A small autoregressive pixel model, trained from scratch: width 256, trained on telescope images of galaxies (Galaxy Zoo DECaLS).
Rows from block 2 of a small autoregressive pixel model, named by matrix and row number. Rows with one number belong to one neuron. Each number is 128 + 24 x the weight over its row's rms, rounded and kept within 0 to 255. All counts start at 0. Numbers have three digits each.
After each neuron's rows are labels from the 100 images, of 14976, where the neuron reaches its largest size: "strongest on" is what is common among them. Only what is clearly more common there than usual is listed. The data: telescope images of galaxies (Galaxy Zoo DECaLS). In brackets: how many of the 100.
# gate: MLP gate (model.blocks.2.mlp.gate.weight, 1024x256), inputs 128-255
# fc1: MLP up (model.blocks.2.mlp.fc1.weight, 1024x256), inputs 128-255
# fc2: MLP down (model.blocks.2.mlp.fc2.weight, 256x1024, transposed), outputs 128-255

gate.158:130099076117126120110120130142129132120123101096149146111147109107161122102135120102133138154099109152101101142087109147149132144114133117091153179162128142104134077120135096147138132139124177157155145119180122152070124174133156115164114102112110095160129109127132102103161153110134152141125106140107114133083093116129100126101152157118123170168080162155148152140125087136181138141142
fc1.158:110167172147177102158136108147095144142125161165110136123122133156102124114110131126150121159150155107162128094156134144117105116134166160119112090090140144152119130103140147100115129090149127109130116126121102118158130125112094139098076148116107152090140151134140139132124094152113113118121132148153105129158169157128144150150140097134113093109170130099144128111164148124109103123112
fc2.158:121103127166139108148086134096103110124144142134147112105138115137121137153137127143114123145128110123122125130131126097118116116162154141161111098114114155118148104115150179179121118080112107127105115122156130124136084149116099114126083158119144091137123169138129122142175076147108110110120116138149107102106148103150117141169150119147082129127122161146112143114133132113077188123131
strongest on: edge-on disk: no (50)

gate.752:127095101129153101101180139120106175132138119138153159159115142167167114166126087103143148116103121161142113099142058116123114072159150150065124155171117086153166128133136115149131093088122129122131131101130103141090174112106129116105114121102074114145124121137095108123113180119179135161083152146133139149132124083165137126163118084150142152161135144088155089101152118134110121129134
fc1.752:165118153120158107093157121150113152156120124153141139174118136158173134157141107106131144082125129154142060100118068117139147080113166133075136175184119079129136125140158095171120105092119106130113119133141111154099130136118118132103090105132080104178107138155167129127150122124160120190103134092129173145141112088168149126169138110106150144148136132108154098151135111124139136144126
fc2.752:123127112138170068086153132129107156145104152141104123158146126128101115166141123127134116116089128142095127158109150119156168130128146152129124121124096088125139083116130155106104100118118121125189110117106105096090113145086123145105058107105151144112129113122120148146125138156114171162103163133125137117169115124084093102121100141153155137111140072165140099123150162133139073160136
strongest on: edge-on disk: no (54); spiral arms: yes (44)

gate.664:114162104104113158184163121111098135111105084112123122135140127101130134113139097147134131087124130100149092136112151171173102118115162135140164139135123098125113120134152139119103123157129123099101134142142128128108139186137101122151130133124131169143120163128115114149114139137164128159130145141152169127145115180114159130147130115101129118096167125117120129108138120167101150110091
fc1.664:122087109144122158122103114168110114144156126124099149119137101089126162067155114094099137133101100144088121171153093124122135132128121123114119117129125140108170103124140120122124122127144142122109137134123184124120132135123141126086090116132106093146088130134121092141139131069090126141108121114119148168134127130120131135090095131161155129182132151103152124093141140102130137145098
fc2.664:147114107145113099162166116117133095132141185117104148125103085139127101111113133116144104127137120178164151111104121125112129103069119117118104124213132176118158126089163101155130125120140162142137077126116103123129126107140111148125100123124069081150136111127118100149126133120090118088164111131131100163143122138102149126123150175116129092164128124117095155139138135114143129173146
strongest on: spiral arms: yes (43)

gate.697:100116100130138138115141136147124149150124107144164076111128129165131141146113145096155114091111102156095118146139143127129135129088082171121125114113143115056133104119145098128146139174125133128166131174144104145095125138158101118171169122139153153119165126122138142117147163110153133139146076112083140102155119144135115116095103140095153187157150121144135130162128118113167129131113
fc1.697:116127106125154113094113123138153131131084125118121102127101138137128127140136166112151099141121109162092117150108125117147118109092113170150137104111152129061116136135125099108133179152120127148150143128123117149126105111146104115193173136147157147108131127133126117121138139127127117110162074124090142111165116138163095113086142131109158179178142120141129139131111146124164116153124
fc2.697:138134137147113139140130143122105111134122124126101126137082142157156125084100140117155146118129166173125141114145144142158111109136131118167106153114121125120080136142094114120087147124120146122144128118175143105136126169166127121138175132140137133104143106142101140123114153147130120123164136083169125118147120164104140086146080143154132123192188118118094135112153135188122121119102
strongest on: shape: featured or disk (69); edge-on disk: no (67); spiral arms: yes (53)

gate.375:157089118121162105126148141141137162153129133083123140144132117094111101151149117143152145095136110151106172138115147140152106092123130115119155116114109111107124125122138078153114158131139090102094142121129090107139155099168134130123139146103084154109130118163150085134138144165089131117082110109113154146141114139123131141136096140092152126130117135145136107180095102160134130113101
fc1.375:124112108124110100114130102157147133107131149129113131158145121125134195128148121112136138131111106122083164081121097127124154148135167119097077130178116149141122098126104126125153124155103146154114168147135168131144167108106132114126137074129139130156163134122158126146119147119130120129118113112128124092154109125086145158137155134104151111178127143108170097129130089054118113132147
fc2.375:125095123148122135117114112168139100139135132138143103147157124102139122092121186137145109120146132141118136134101102082089098127136135055186146127143103141169147163124110149095157128132141139092109097128143148140121166090119115184133144121100099130136095127101128117128127132110160153140108126119154166144154115154060116148140101143137141119129151109124146136135124167139160150168143
strongest on: edge-on disk: yes (26)

gate.444:163093146141132098089128128128123127071134103123133106134130123125107118133119105111133135117104150098153117104140112113124102154118112121095177129122115145151119141157206171093096092134129137143135161113102124101162149167097136134124075150073124099099129142140138171117139119157101137137120169142158125138126185137103117179167127117112124106165139141165139139118154164131149127098186
fc1.444:144110136141174083104123143162124109111103099125120104132081149139122132147086087137138130146151150106134107141104141160168110131127142096080155141114138138149119156139179162123135084131121147154152152121129083113124136114108165114125089132121118106113154143114118112132132123141144164137138134122161101116123141105102087192124138144091129130152150144179172179115118128135117085108165
fc2.444:101149135120166084103121163157099082107175129121130151155127128172134135118116154117129133136134107107112115091097131141166094146118163114113087108127088103119133107123119122106148131156103104101099102100147148124139103146154127094167111131161091145117149124154131105103090119106116107114155138132127094110112143117154097155155101161091129107154118144095114138139156117117089158085130
strongest on: spiral arms: yes (39)

gate.641:129141172148144102124149113134160166173160139106096132089123147119157123119146126127111166108120124123162087100119082132086096124155096152140104163099175115137091132074114103140144134143142097106121165129138153106136136142100151124145146121110181082132165125131150120101111100144110133110141105138138143165204126146103144125143126094106101124118129114158144118153131136135138144126113
fc1.641:127126109138158118155142101103089143116082138107138129163128183108093137136157145059103165130157099138084106152120128162145159124132121104113152134133101116093118097156119126151100132096147118059112096126104102121122108135120129105121155150111146123160113153144175104137169113108116112110142090123154117108156193141097128086146107162128206132154117124103144114118102113118143134147132
fc2.641:093119111139111134167107112136141135102066123134138094155120141140121158111152149110144142151133089166108099144165117111131125098182139145102119114111160151119153082171109120157103083062110156140109148118077132093163105137164141162129122115127101177159101134100087104171158092153080134168101147138105088117142114089172131114102107130143148115143161161112113153123149127148111148105135
strongest on: edge-on disk: yes (25)

gate.686:165112151105124146165161133100076159136150157078129109128118155105126157141133102122151101125140153115144164103127127137111089105175148119145156131137155140145135085105143127155124105153111116105140122168109121114155141123103153143128120068121112163108119106129141121165165176123130143138156128135128118124159103189101143124098109144121123165125134130112156104118106090084114110168098
fc1.686:161127166111135126149157145108083154114142158114127133159137164096126147144155125120130107123125153095140165107133137144143116111140168116136165119137148135128137097102122130141105096146116129092093127170104154112141116102121155136109101080120117156145126118116134152163154163117145131138163117130119148108151097154084167118107096141142152168142137126139133121118090120058137086153080
fc2.686:134113136152163115139094094139122107185102110161109117125134079144093141134122140111095184101134126153154119114138113127147161137124111113115118138093108104158112155139109152103127130167087141123112121080139118116107124077109113132126134171129145132148166147128142134130061058139142123141076127135157123128133155065170111116161143074145098125120121119089162143105119141140108163091155
strongest on: edge-on disk: yes (34)

gate.725:115114127139131108123093140141126093109143143115122147130148137076089119144138108157149129162124176107129119099100127143082082128138157152119154117123130140137113084137140106124131153151124079085103177094147129127159127164124115132131106109102078113108131153108125095153152067116116120190137131136145131183141126168130101165146145102106146116135168088138121179153079148125112088101144
fc1.725:123143076132088158118104124178136136144104124163098097109138135119160124118151170126141079148125114130149081126162155114141144110108099103141066125155133142135119123172117134145140118125128131098141061185152118112142117106138135157126118159131150132182094102076165108107094152128134124144134154096139159118156134149167152152162082094170115082163094142090134089139148127113163125147151
fc2.725:138094152130115129102115148091106142146127177094114145093118136138093119156097141149135152128107064152131128085112077114132157113164102107171133133138110157151108129127128143144133104178133127157100128124142127149086175101126152107128129136139150120122142150083105132109108122150128126144077137142128141166113089122088127138127126151108147134088109145148118151144153137147125108148127
strongest on: edge-on disk: yes (30)

gate.678:166089151124127163105130073119145130127128098186163122115154118123170159135162106122103114125116131113106121117133179149137080145132121137140095123157119134084167118126140155108085167154122098173105140139123099136114122151128155128130139151116158118110161170131095145107144155135130096132121140108173128149133106151139166150122107113107146154116139141154102125149142115118110121083086
fc1.678:152104137142099129121160117108144097082094122176111129134165164093112114136167162159135095133121114107111098100107137135099117124143102146174110096109074091119117153126105116131153174141106099163123117140127093151127164173122161145133129130143143117104171144125153115129111167127133168126124142124175111139138098129095152136127131147104107156149086163139097103140135142161146148090109
fc2.678:122093133137111124148126187122125115094082151139158110177155120159117158084174143119139143138169116155145103147117165149138118121146129153109121124091120089169148145120141112137087109131133155208172128112120078165144169112137148113158070102124148100055116117127156076106114141159095133157131124145138127128117108126144144098147143156103142134140147173092119089125074147141120118180117
strongest on: roundness: cigar-shaped (31)

gate.4:147159129143132088175156133158115105163109145101103117174118152150148117123127123104125165169123130118112116126142131163138089124136161147145103118078134136133126154122112159124130111119135145144125104096163153126116109108145167190097118152079122159133129161137114171116150188099159115155139099168106148128145129122080116131129132132117081097117140150109108103118155163104137129114111
fc1.4:152136162135146146120073133109137173111147105160073144139132153159118115119154117109127132073107136070150152125083078118112102106127129083125136156142123126108156099102134103136131104145108135131137122118105151092110162113111129147130160133101076102108143157170111125132146098106158160140122155171094100135154129115145171166115141080121150157092116132169139124109155158138114117120147
fc2.4:144125125111146154131148083106107129089137118145113172118110117108183091153115087156119110101119119105112121115111117089150141114113097162183125153173133112147139156136103127129140175149140169153115088134145130157132154124163141096153149086119095117121171127140124125118108165127135093133113137127137131161144134202159145125124117133118084152114148115143134117151086141144116158126130
strongest on: roundness: cigar-shaped (26)

gate.555:133120088106099147143133103099151106122096132112133160122107143109092117158137165133109162153128091144093115104179140175080098108131128154123070124085095115111149118145113118095137116175181109114117155196142109142123086122127130127101123117124103149161150112148106090124110107131113131082109145149106165154149093110106117142141114120134142135135137125151062162100108118088137137096125
fc1.555:156135126151161102103110170129117157159172147164096146106116082099171097121137092177139143134097130086124130124080124114093131081155114126111162129165149086128171128125144118104163141111116092133125108132136132134131169128161154134089097095199151078114122128112154118130171101100141111131162117102124103129102137137141161097164108145125130149125111101085162115140131118097133097168137
fc2.555:140123140093110135094140150138085163133133095114130131142131137110173139112114167129176120091116145104079120165158108125135150175118068133143138127090112084157118096129122180128113153130140084140131126093120148087120109089175121149196154113091087134112155131133103139137136081104126130155120133167107145095125118143147140087136091115121096128145150133093148149115143118140144147190108
strongest on: edge-on disk: no (56); spiral arms: yes (47)

gate.605:127163078163139134125134121118168132140147091143161097152150128111138110137142092151142106108112082139155129096148120114105132075113160114117122129105079091098137130114095085139167132123126143107113093134120104159144108185118115137140108135155121143130112093140131107184155132135132094121124140124116128137098123115148138162142117130146140135102139155123141075144130158131126112126136
fc1.605:148148110159136139135099143090120122155162183073167118156108130131111132124133092162144145161101147103166124071135127076133179102140163151113132123112152156062135119111127110091107133146103159134143132144125112176122091165098094108114153106160120110145110097103147122090108173119138077150141115145131117130114111153139137161100117103119102178139129104126114134157088138130138145135119
fc2.605:099147112106110130155141115149112079122132170105176157112105134129109159092129118159100146110097137095137172146137125107147156140112093175127126104107183148170127139085133140100091115123178109134143140184108109145105139137152068164124139118134104104114144144106096156133125139139144132095117139169151117136129096138136155141100090140112110142120137145148045126109123122111149122151103
strongest on: spiral arms: yes (40)

gate.16:123106152156109142163112162124131111102083125143124131128152095126134122100141177104121098117106094149096141110116097127160141140152149147101134130074124098147126127155141110144127148150132122133134125081145127137125128124152203158087097152102148139126110148164154084116128115140143106112129119124111153115142138117163158126129123141128137112081184143143095136122187167101111168117116
fc1.16:160143122164139117170111191117090131119163140132161169137094160104126161139086123144100149118089122136077161129133157128083109104162135126135097078083111152112141114157130133089080141149108130151093134139138140125086147161112099104152135143135110116105181137114161115102166128088105146086132126173125108132142074162097132138137122149127098149138130146153112148104099142111170108108122
fc2.16:082091119104137181100089058132150116144126124114159109122138163102165088132122141136149152130164147098118165117142120098161134140130122132157134159165099100139128127139112127115106141132106123132133153138087165116149112095090122120109128129139147118141086109127119162106102078118150114138136133135122085109171119126130102124121113116099111117138163083115101112124169129146132098168102
strongest on: roundness: cigar-shaped (28)

gate.591:133128136161195141134076124153159143061125100151137125121133109148142133124134111130079143118077140091165157158103119130124116113142161087140140137169140102112109122159160137095130095099168140160170122125106136115153119161115123114145127100105148155079127114155092138151104099141127143105141132147144099088099134115122115092119099148112124116154155143093091125133124091173128143126119
fc1.591:151128106096123117161181119116153116137135157098106129180097159131128150119115123103134150128148091140077092115152097093134124134158127092097100084075117124127185121125093133147156113134097113073127119148136131112140181115159108116134107094157128142188103186109166141091151191110113088123118155128137149180157086141161105119135146105140156101137087083144159115145141159099111124113124
fc2.591:135088123161118106135137114120108113081107135128123132172088157136123138109101152127148088149149111172125128090113146134145118096127116139105150143103121093110122125103108087151112117140094101130144121154141117172149081129130163149146100141138122132126152149115126136080118118104130118124114095146098141063135150182108107111079132157169099159170130148108154113197116118107096120135173
strongest on: edge-on disk: no (52); spiral arms: yes (43)

gate.715:103086128142129177129096111135124151128122119059097132145133140155161116157178093142143124163146117125100134108098102119142068113118142149111132141141114099130162102109119141100148107124154167106108127130141087150132103114099105147138159090140123118103165150129132113131133147128165124136077125148160167129120128111142120154145133107115120097066080106166132137128124097112091157150167
fc1.715:111108140127107168129093114134135144114130127049101128152137130155162124164172083138162113162154117134112124103105089126132078112128137139108142144126117099122167113096109130087155104128138182090110116102154095149125090107092112162129149103144110126110154154127124105129126139125174135136081108136149164128121128100155126150133124125115117102075109110153140152127126112103089172161175
fc2.715:146121121125136156117171145075099107159122149125105104148076106123076146152131141131131127144131112129146173122122126117138110108085138128130125123144137162128123146141143130136122084158145098138157080127118117158119096148095171167147135107139088124121135134135130127087164070103121111129122136150154137134133139135114089148162109141098114120106110128138168123100122117151132118156109
strongest on: spiral arms: yes (43)

gate.746:112100116150125116132094075171161125167091181159133115085118145123161157143117132123135139066131129110104154107146136140115186124106137186121088127154083142096123100128156146116068138114123146124143126192122133125161105105103145103095090149109140124129133123124132102110117126158114118137132128103098129122117140116139113171140146126147094120129063149101090163124130166111154122140143
fc1.746:132093134128120110160151114163182101130114170161099118105123121107170131116118137116157138097155141090154159086157158093120138193142111175117072114152098118142152120143136160103095131119111144163175168123101111144161137093144128124135100179088127130120125119129094102117087121118088146165126140115128155133151126120143160172161139098141088144106124166125060129151101182092160117127111
fc2.746:112161165186134098137111141130151112105105071124085125118162103108126121113142114092146160134126129143144100127075154118147140166112178097082141116133124118112147190128097153128125111115108134146127169136131113094146185122125141129144131104115135090099123109135132122113099148170154126129120161115137160110133126130127191113137131112131093101148131123122123129115137125137143162124125
strongest on: roundness: cigar-shaped (32)

gate.177:120127152083179128122136106178116096115163155117155167108113103116163167122130136125140148161101153159115127124147104109144132094147142132122171059092065088131128104147119106135145158138113116096133114130139094101077115115131093140137141126142144151134085104159178096108102133092117165132100136130138109122126133153180116141129118112119125122111149121115139138125169074072090152137151
fc1.177:147081134129163115099115149132132149098148119181161112126149129158119127108129139085138150121111159155166178112132165152094085135097130130180122125132099166119098128108147119145125128096145117127106078118121121130159180128100107060114119131154114109131121160125165122156132099137077117173156148113139124153119125129100104086146100152150123141119113153093113104146156148113119107137132
fc2.177:128119115149134091109116092112084183098159113117077139159097110111157163142082154130105155146112110070126177104110155071166096144129115123111140074118114131082154102122087122146138096149134111129123129118144133159151129136126091143145146140127180129111147108174123124133070114100113129156102149148110164158111098126131141144113107156113143124138112130138137128151143137131156106177127
strongest on: edge-on disk: yes (33)

gate.395:133086118100161098116144098163117122132131129138145116122132135167168082135119175104128141161118120083129130140155127117094088141126147128130137142112128139079104131111124125180151147105147073123106141203137098141105129167118155123145147157107152128156159126166118105090107167115094113107092166108132149133142106125140147143057111149132148106135136161097112096156116144125109114139119
fc1.395:104118134155139165112103136133131151175130119119170147111143114153113122176131128123125147136092123127116160080124132091124132113114135179114117153133109191136155112121109114142117136145128135098156120147084104124103092158096108104111151131115119125134136137098127172115106147116124153151124122138108143111113118064120113129102127135130128131125106148122101113123113129105156115097106
fc2.395:177120116104150139125109155128132091102169106139128125167111128133127101102084173147148132092118120130111143165149139152161168166111135115117115117124128113110078147145141126135096145110159087180133124154119106145182137119124125144116121160175156158157126087152150072112120131140088109116126137105144105159116148148117109123154086110106096134150130131121127140159152111129086124155149
strongest on: edge-on disk: no (50)

gate.33:129127105106084152107152108105168136154116128146119148126180109080166118131138140127132115092126096116143101106115086121139121130157084120099118117130151158116127167078127143140124127140148167101132138127142140137139139172120138181123095161131152160136091127098151121093097154124097128136121146084146107114135136146149155127153136100163108121101115124128096120118143166137128162097162
fc1.33:099109152113123136095158123151175134110106108149117165172134156084171121125125115115163085130139143116131113126154112095115100152138093073116172153128136156064139176090133139127106113101151171115087138114124133139110114140080126170150084136124122122109104128132148103097100159124105153166158154156114141124130132153145122138139128129137118094128126157126115113114128174144146137113150
fc2.33:125099143115117132114109141179176139150115091109157111135152155104165149156132109146142111134161176106147133083154140119139126132130105102117177179089106152125151164086108118115138087087123133123105131092103080089126167129124102143153141157184149155139129134110097111076150145144125129159099146139132091099147143099152098140146129103146106138135089136103172123118132149129130069142158
strongest on: bar: no (30)

gate.683:100147126123083108110110123137148069106110138170097154144092094106151144085110105150130147145154091149142159151092093086145114119124113147097138114117129178143098155139130097111100137152058115146143183113107119139153168129130138112162160123134100135157080074114132126179133112107130130105119118113119115155132100113142109104108106146152118097091130111128101129112127126116137106124145
fc1.683:143107116122136111100111102131094155160147102088119129134129137101075126114126163084121105129121114166132114113159133153094157112125106127123186168126132109125124123110099122156148127100207152054099083112112145158094110152128117141126126136161148159110141155132113117084122144119175139107090087134093124154144097114151131165118137150107096131120128130123146116149138100115104154171116
fc2.683:127148120117141137154152146157116159124120121130137103160107130154096089148142084122128108154143168109105136162146093149143108150161119117138130103169126118148132097177134109131187111137146133154125140138211136132110121098093144113135147131109118089117121095145111093117145095088121111149122101127149127105120153170132158149141109137144161126141117170115110144072091113101120126110135
strongest on: spiral arms: yes (40)

gate.180:116121128109141125116096124117116124150105103117161113117126150143043137157165164126137118121122122127122126116168122204126110136083147079143109146164076145135111116112089113128167130174150137128139125151127137139098123107135110124137180119129078122137124128151114132101143111099115119130085114125128118150130101131104110174162129118132135141088085100168095121113116129091122119101108
fc1.180:156107107156149132130136112137137147091145124141081171145119124118186113116106080150096119120150116094125095138097148074144144082141110143109148120113178098124165130094139122140100140094105087155129131110144131137132126109139152113143070122155149099086120140155161135162170153161143143095163146136109139111137139114159156104120189125112136129137155124072125082130126134166157091121145
fc2.180:120160143105143125111137149134105093118100154147143144132135121122172104136112139137132120076126134094097144153149119147054122121135096118157117118168138065133118082145121179179144139140101099116119152136159162136118108131141125143137177131117136099123114096134088130157094140090164128123114099145093136153089118167130148111169151152101123104146102141097112134121133129164135117133103
strongest on: edge-on disk: no (50); spiral arms: yes (39)

gate.71:083111161139084086130149124125108142088153131108175156159143133130138143131130168108138129082140117118111145104134141132136094143167105137098124163136125154110107090114125162094105132146120146097148133094088145109107077094134132151116127112145091109123165144116105102097120153147152110106123112149155116109148118141195139140087097127175172130137157115141093121127102129129127159136144
fc1.71:138154168143129139175109123158158088130144110136103102142135122121132122132151108127128180160109161134129141164120112168108126132080112157137102119084135127172116132128154118134122108100142070156095131138162159145131155159147111091121131116124148156131140126135132162162109108119115102131150068083140127139156150129093101132133151140108107139128092138112127153147129115132080108125120
fc2.71:125155130123115184097119140142083096136134100116121134149135143139126087097178133157146140131178155146134120129074125139155133108069136107114139104120125137136102141130104114146148108155119151099147113094113135130168139125135156095149113143160095111110100093134117123159091134129120211142174106111105124173157142140138081126145158152113161088131157108108135126091126107127130098149139
strongest on: roundness: cigar-shaped (34); edge-on disk: yes (30)

gate.710:113153164094112116084137141146092101166094133121109142142147140147106156112124110133158172128120169178161121121126145129151087145097143138110170121113115134110176141158128138169129133121089098080124114081098178142166115092150168147118079107137112108150117126130101157131121105153110113121167097128106118126086127128144147141131105133146137154073103119168100137143127141122152132122141
fc1.710:137121169117138097104145135146121095132120115125109143179134112146134152113112085122146208191141154151126152125103164141159083132110132144115183133124113114120162165164142175146107150135129111100148135082114183133160139061130127131120057134152098128164129119122148137138127112131129110118111102132108126107075124099134180180101121134146152136085124129147133131138094156133129119153128
fc2.710:156154129144118125128141140134132162135155120092145124137144104116088153111114105111068103125113124148160108120134110168142156166139117167084136130135143099147117132099175111130095136087146090179132102111099155112164130128179151110124143135113127115086168135134164091130180095100099104099137156101113129127103136155154099125124106107143157149089133134120093099107137124097130162134134
strongest on: roundness: round (49)

gate.178:094128094093166133139067150104148149094139123121108133108115101110103155156131120130096058189130076138131138138158135133129110143146132122153094130086107115119139121147129107158112110158164095116138133132134143125138135165122097088077136145141133124130067131136113084148114121119123121115120122144120127156165149134153145126108119109110069097154152117134135106130131110134165152090123
fc1.178:154127126099127128126154116161116118160122137117119142152132147148108143115107144125146189080103166122137113113126147149107103131141138136118134136141115101113080108124094102067131129130061143141142152138131139146168138121121164140125123094077165141132160159092137158106107125109123109116141124098098121140082171104111126142112179117156147166135116148156180134151139131132160125145127
fc2.178:145144145156116102131136097120138136145119138140152202133111102121162107110136122152136104107128104142145124128130118094100154167123129130142103161116140128145084136121143113118117120110084125159135119108120132108122159157134128122127111130133119150137146183169111091073151153147142144121152129102087151149089118093130072094115091083122111168117157176116154106126145137125133157131147
strongest on: edge-on disk: no (53); spiral arms: yes (47)

gate.672:107147120142099149126111142154148128095115094170141113135119119117137168132122131085126127127123151125120104112106157139108136113137158140143164116181096143143104120150104138156163113100094156143209118137138117119144165131141139118151131123124159130137062129153117117117179105173119159136102163129101079097134147141144095149128109103115142142098113130126111134129125117106136140107153
fc1.672:138178122163135082135121102113156095064095165145115170151118090131173132097108159120192122132123094141151139136104142144153134120155149168139108131145146119141074143120126131115136099103115176132137149138115151118096142141063125117152110103144130171142153114109155111154134119132145116115118132193099175127146163122141102148107122134132120140100165112122131141104120119166108130118104
fc2.672:135112135126147144118121095137113148086112104142142184123138136142149171136162176136110140093090086117108122156076139140152098130130132171163133110092145085129081108114114124145128148121135116135207145125087127128138145131129102107102150107120153150149093096119147147179166149145109103105137124110137151124140133136123115111139102124145125164143114145115140122112151128136188134099098
strongest on: edge-on disk: no (50); spiral arms: yes (43)

gate.436:160167103161122129065136114126113141174127116142077142099122167144124117144151160135138131077134099101118089130142088148151137117158149130140110152097091062141137120137134134107158131133134123094139142125136114125111139111143089097159119126086138124069167158148093126109157131096122121120149111132115135140145134113131122164136137149141084121123151097123085140120125140132134162122173
fc1.436:104128135123129122223115126143133141088109124141152134160151115093137118127127138126101123181128176110121148097162150147108118158127111113131137121145125203154091115134121137109114141156103107134127112133091145114140138126120158117068173128200098122147120094091165157147098105162123135120103161103172109101110130150116126119140145107117146147137085147132155133105117149134126093113112
fc2.436:090156095101078139117125151156100134143142126135134117094106109100107135115075134151142138177142096119113124165115106146081129111154155130072118125144122169122099107116149081146139141146117157122117125127107095115109147157113154109169104094121124174120134104147124149124170105092081144155127103139117141121155155094099134116091114178091194149131133133099136163160147060122117130130120
strongest on: roundness: cigar-shaped (28)

gate.286:170179120137119118122135094083146097128140117137138144111084148130084113149123102072098150146093126119150146148099138148128139080151119156148116138067118091131124152149100136085149137101167108101141097123081101112163111114119101111108094134178147105140097162137145119127108140169123132183043128144131150117157123102119145144134143136150135123115097112126130111145104146143163096150183
fc1.286:098148114155119096149085108136116118164150107082158092181157110134141161097138154125171095119151130143145144095115113083144143115118111131128140073140124164133161120123072129130161138151146139102123115097110127181114129148125166126134140115120115158112080093111130109074164149097159122145084141129120130146129130140128124162092098099140145105115174140082109116105116116108140152150110
fc2.286:128094126118134136125104106145123101086107170065129140164136084138127103101163135148118097086135169106134168150127123130109130168105133128105142124106156127138146132106143120174141091095152157148123126128156157138116117126133135155158148098135127143107129138117096117128135108085123086109151151120133090118150102126139164143149129133163124120132120202128074143141136108143163150123103
strongest on: bar: no (33)

gate.309:111099148118126125075135144135139134124119156105153153153124138094125131111146144126134121140170130129114086140150156111157136127138097113116172136152161147075136120169147095092124129103109138126103104152190118141085110147117097128094179112127126130112103162133103113108153108128110152134158161113160120147076111126104085159160119171133122113142134085115150148163119126146103146135119
fc1.309:110120139136115152080160165135121090093123161092162169137102146135117142119119133129123108123168128138094134133112160111147148141129119090104176156154150146075157104168115106085112147130134143131112120158189112117112122132131116110094182117124091083121107162175069102096162134132130130123113118138149101157097113112127077139156129161119139109140164086127174144134099127151125155150117
fc2.309:106153126164151144160118146133148108145140130163110119127143115142148116142115124131133112149120109104131149134134116142086112131134150107101089098150098164171126133137137173150116102146115119089140148104084156132165137116166143119196094093144118186093132074084136147136117127146134102139100094156111169128146120155116156097146160100125099119094132145171105130118137137138153152085135
strongest on: edge-on disk: yes (34); roundness: cigar-shaped (25)

gate.283:136109085130141158124105097118157094116070118110077151096103152104135102151133132122128129153105120134127174170170125192100103141077109106130129098110147087099173127132118107127114108129130098125171116096154119108140115085125105163186142115155082164094203127132148129117118131096093129152116159152155115124153106146153143163133130136140104142119113123128133113132126143120101115126152
fc1.283:132169166092152150136089152098154156127151151119185139162100078173132125108108152151111147168102099145114107177122153139139137116151113154103167107098154147110120131137145130113136082100139119129142091098092134150120092136104127088066105116162138132151110157126132104131101159111130130134111092138118134147112138124090138140118144137133126101094100111130139107149128089154134139117123
fc2.283:125149088131099117120114096117123166156140096137119158125102129131112121179092130108154112127093063117117093122125133121164138141137120112141118127129118160108065118121119130080117124123105122156166170122097131087135115115091081141075106138136129148163136150130135117127091163144140169166131088130129133132120155118165139112080114128096137125148116105156169158126167150138103062138165
strongest on: bar: no (31)

gate.638:117112122098161112085127138129150096149172109137109094147110139184127136166139135136094121103111168129163120090134111113119071145126078112067113137154151131104135159184116167130120132134195136100089135122127164122149141118133150128129122121124136098137153106142129111163107171126106096116091141119127109108116143089101119141134146117149180142146083157093165129126134159096177155159119
fc1.638:135124154096157091121114118126158111158136102124126120149129115172117151142149158144095128122136153127152113096150105109137084145135088099071116115114172107135092124178162153120103132117152138154070154118091163109152140105155153126137095100119143135130123108149135110172109169100110097097118141128146106118111167132095117151145107146160161143149121142118130143135133126120168172153143
fc2.638:099143155136187080116068131171134123110145105133134100131132145137127108117170104111145107116103126134185151111138111119098132113097111165090142118135162159119145164117093167127157069157162081142107119139140102106157150126110123124112119123086121088108117127131156094151115140136157150137133115093102126113153119177110105187138151136115133097107123178147094156119127149094135153180122
strongest on: bar: no (30)

gate.516:127143067155174134128147104135096138127108104114104172161148094093169140113081101102121139137144163117153109139133141080126180133139139121112143124151112100126138121139161157145142108114168075101109087095113106108110115114168104137092152167154152136176129143182146131091106138123157151112094130167128129150138130118215096104134076155116163127170171149116128126142132131119107152126137
fc1.516:125147150152122121119160116134161113108109086118108133124144150112133166144135152133135107102133135125142128125184133122153183137156141139131079151117153150142118139146110121146121143105083123115135091170146086097158143134123113134172087148168083158172128112143076149091119182120106096112113088094129121101147096115153136118132140142094132142136146094157146122177133146103151110139126
fc2.516:133128149151096143139159147106142164107144147127142122128083116158097172102088132135104117127110125135142133116105113150147122125176128151124125143109105163077070161140087141131115142134150135173129109102161135117136132109092160117144107114090118148086136096150119121137154157108129123144135081145116113081101106162169097128069167122103091145144121149120153132161116107150092111135157
strongest on: shape: featured or disk (62); edge-on disk: no (61); spiral arms: yes (49)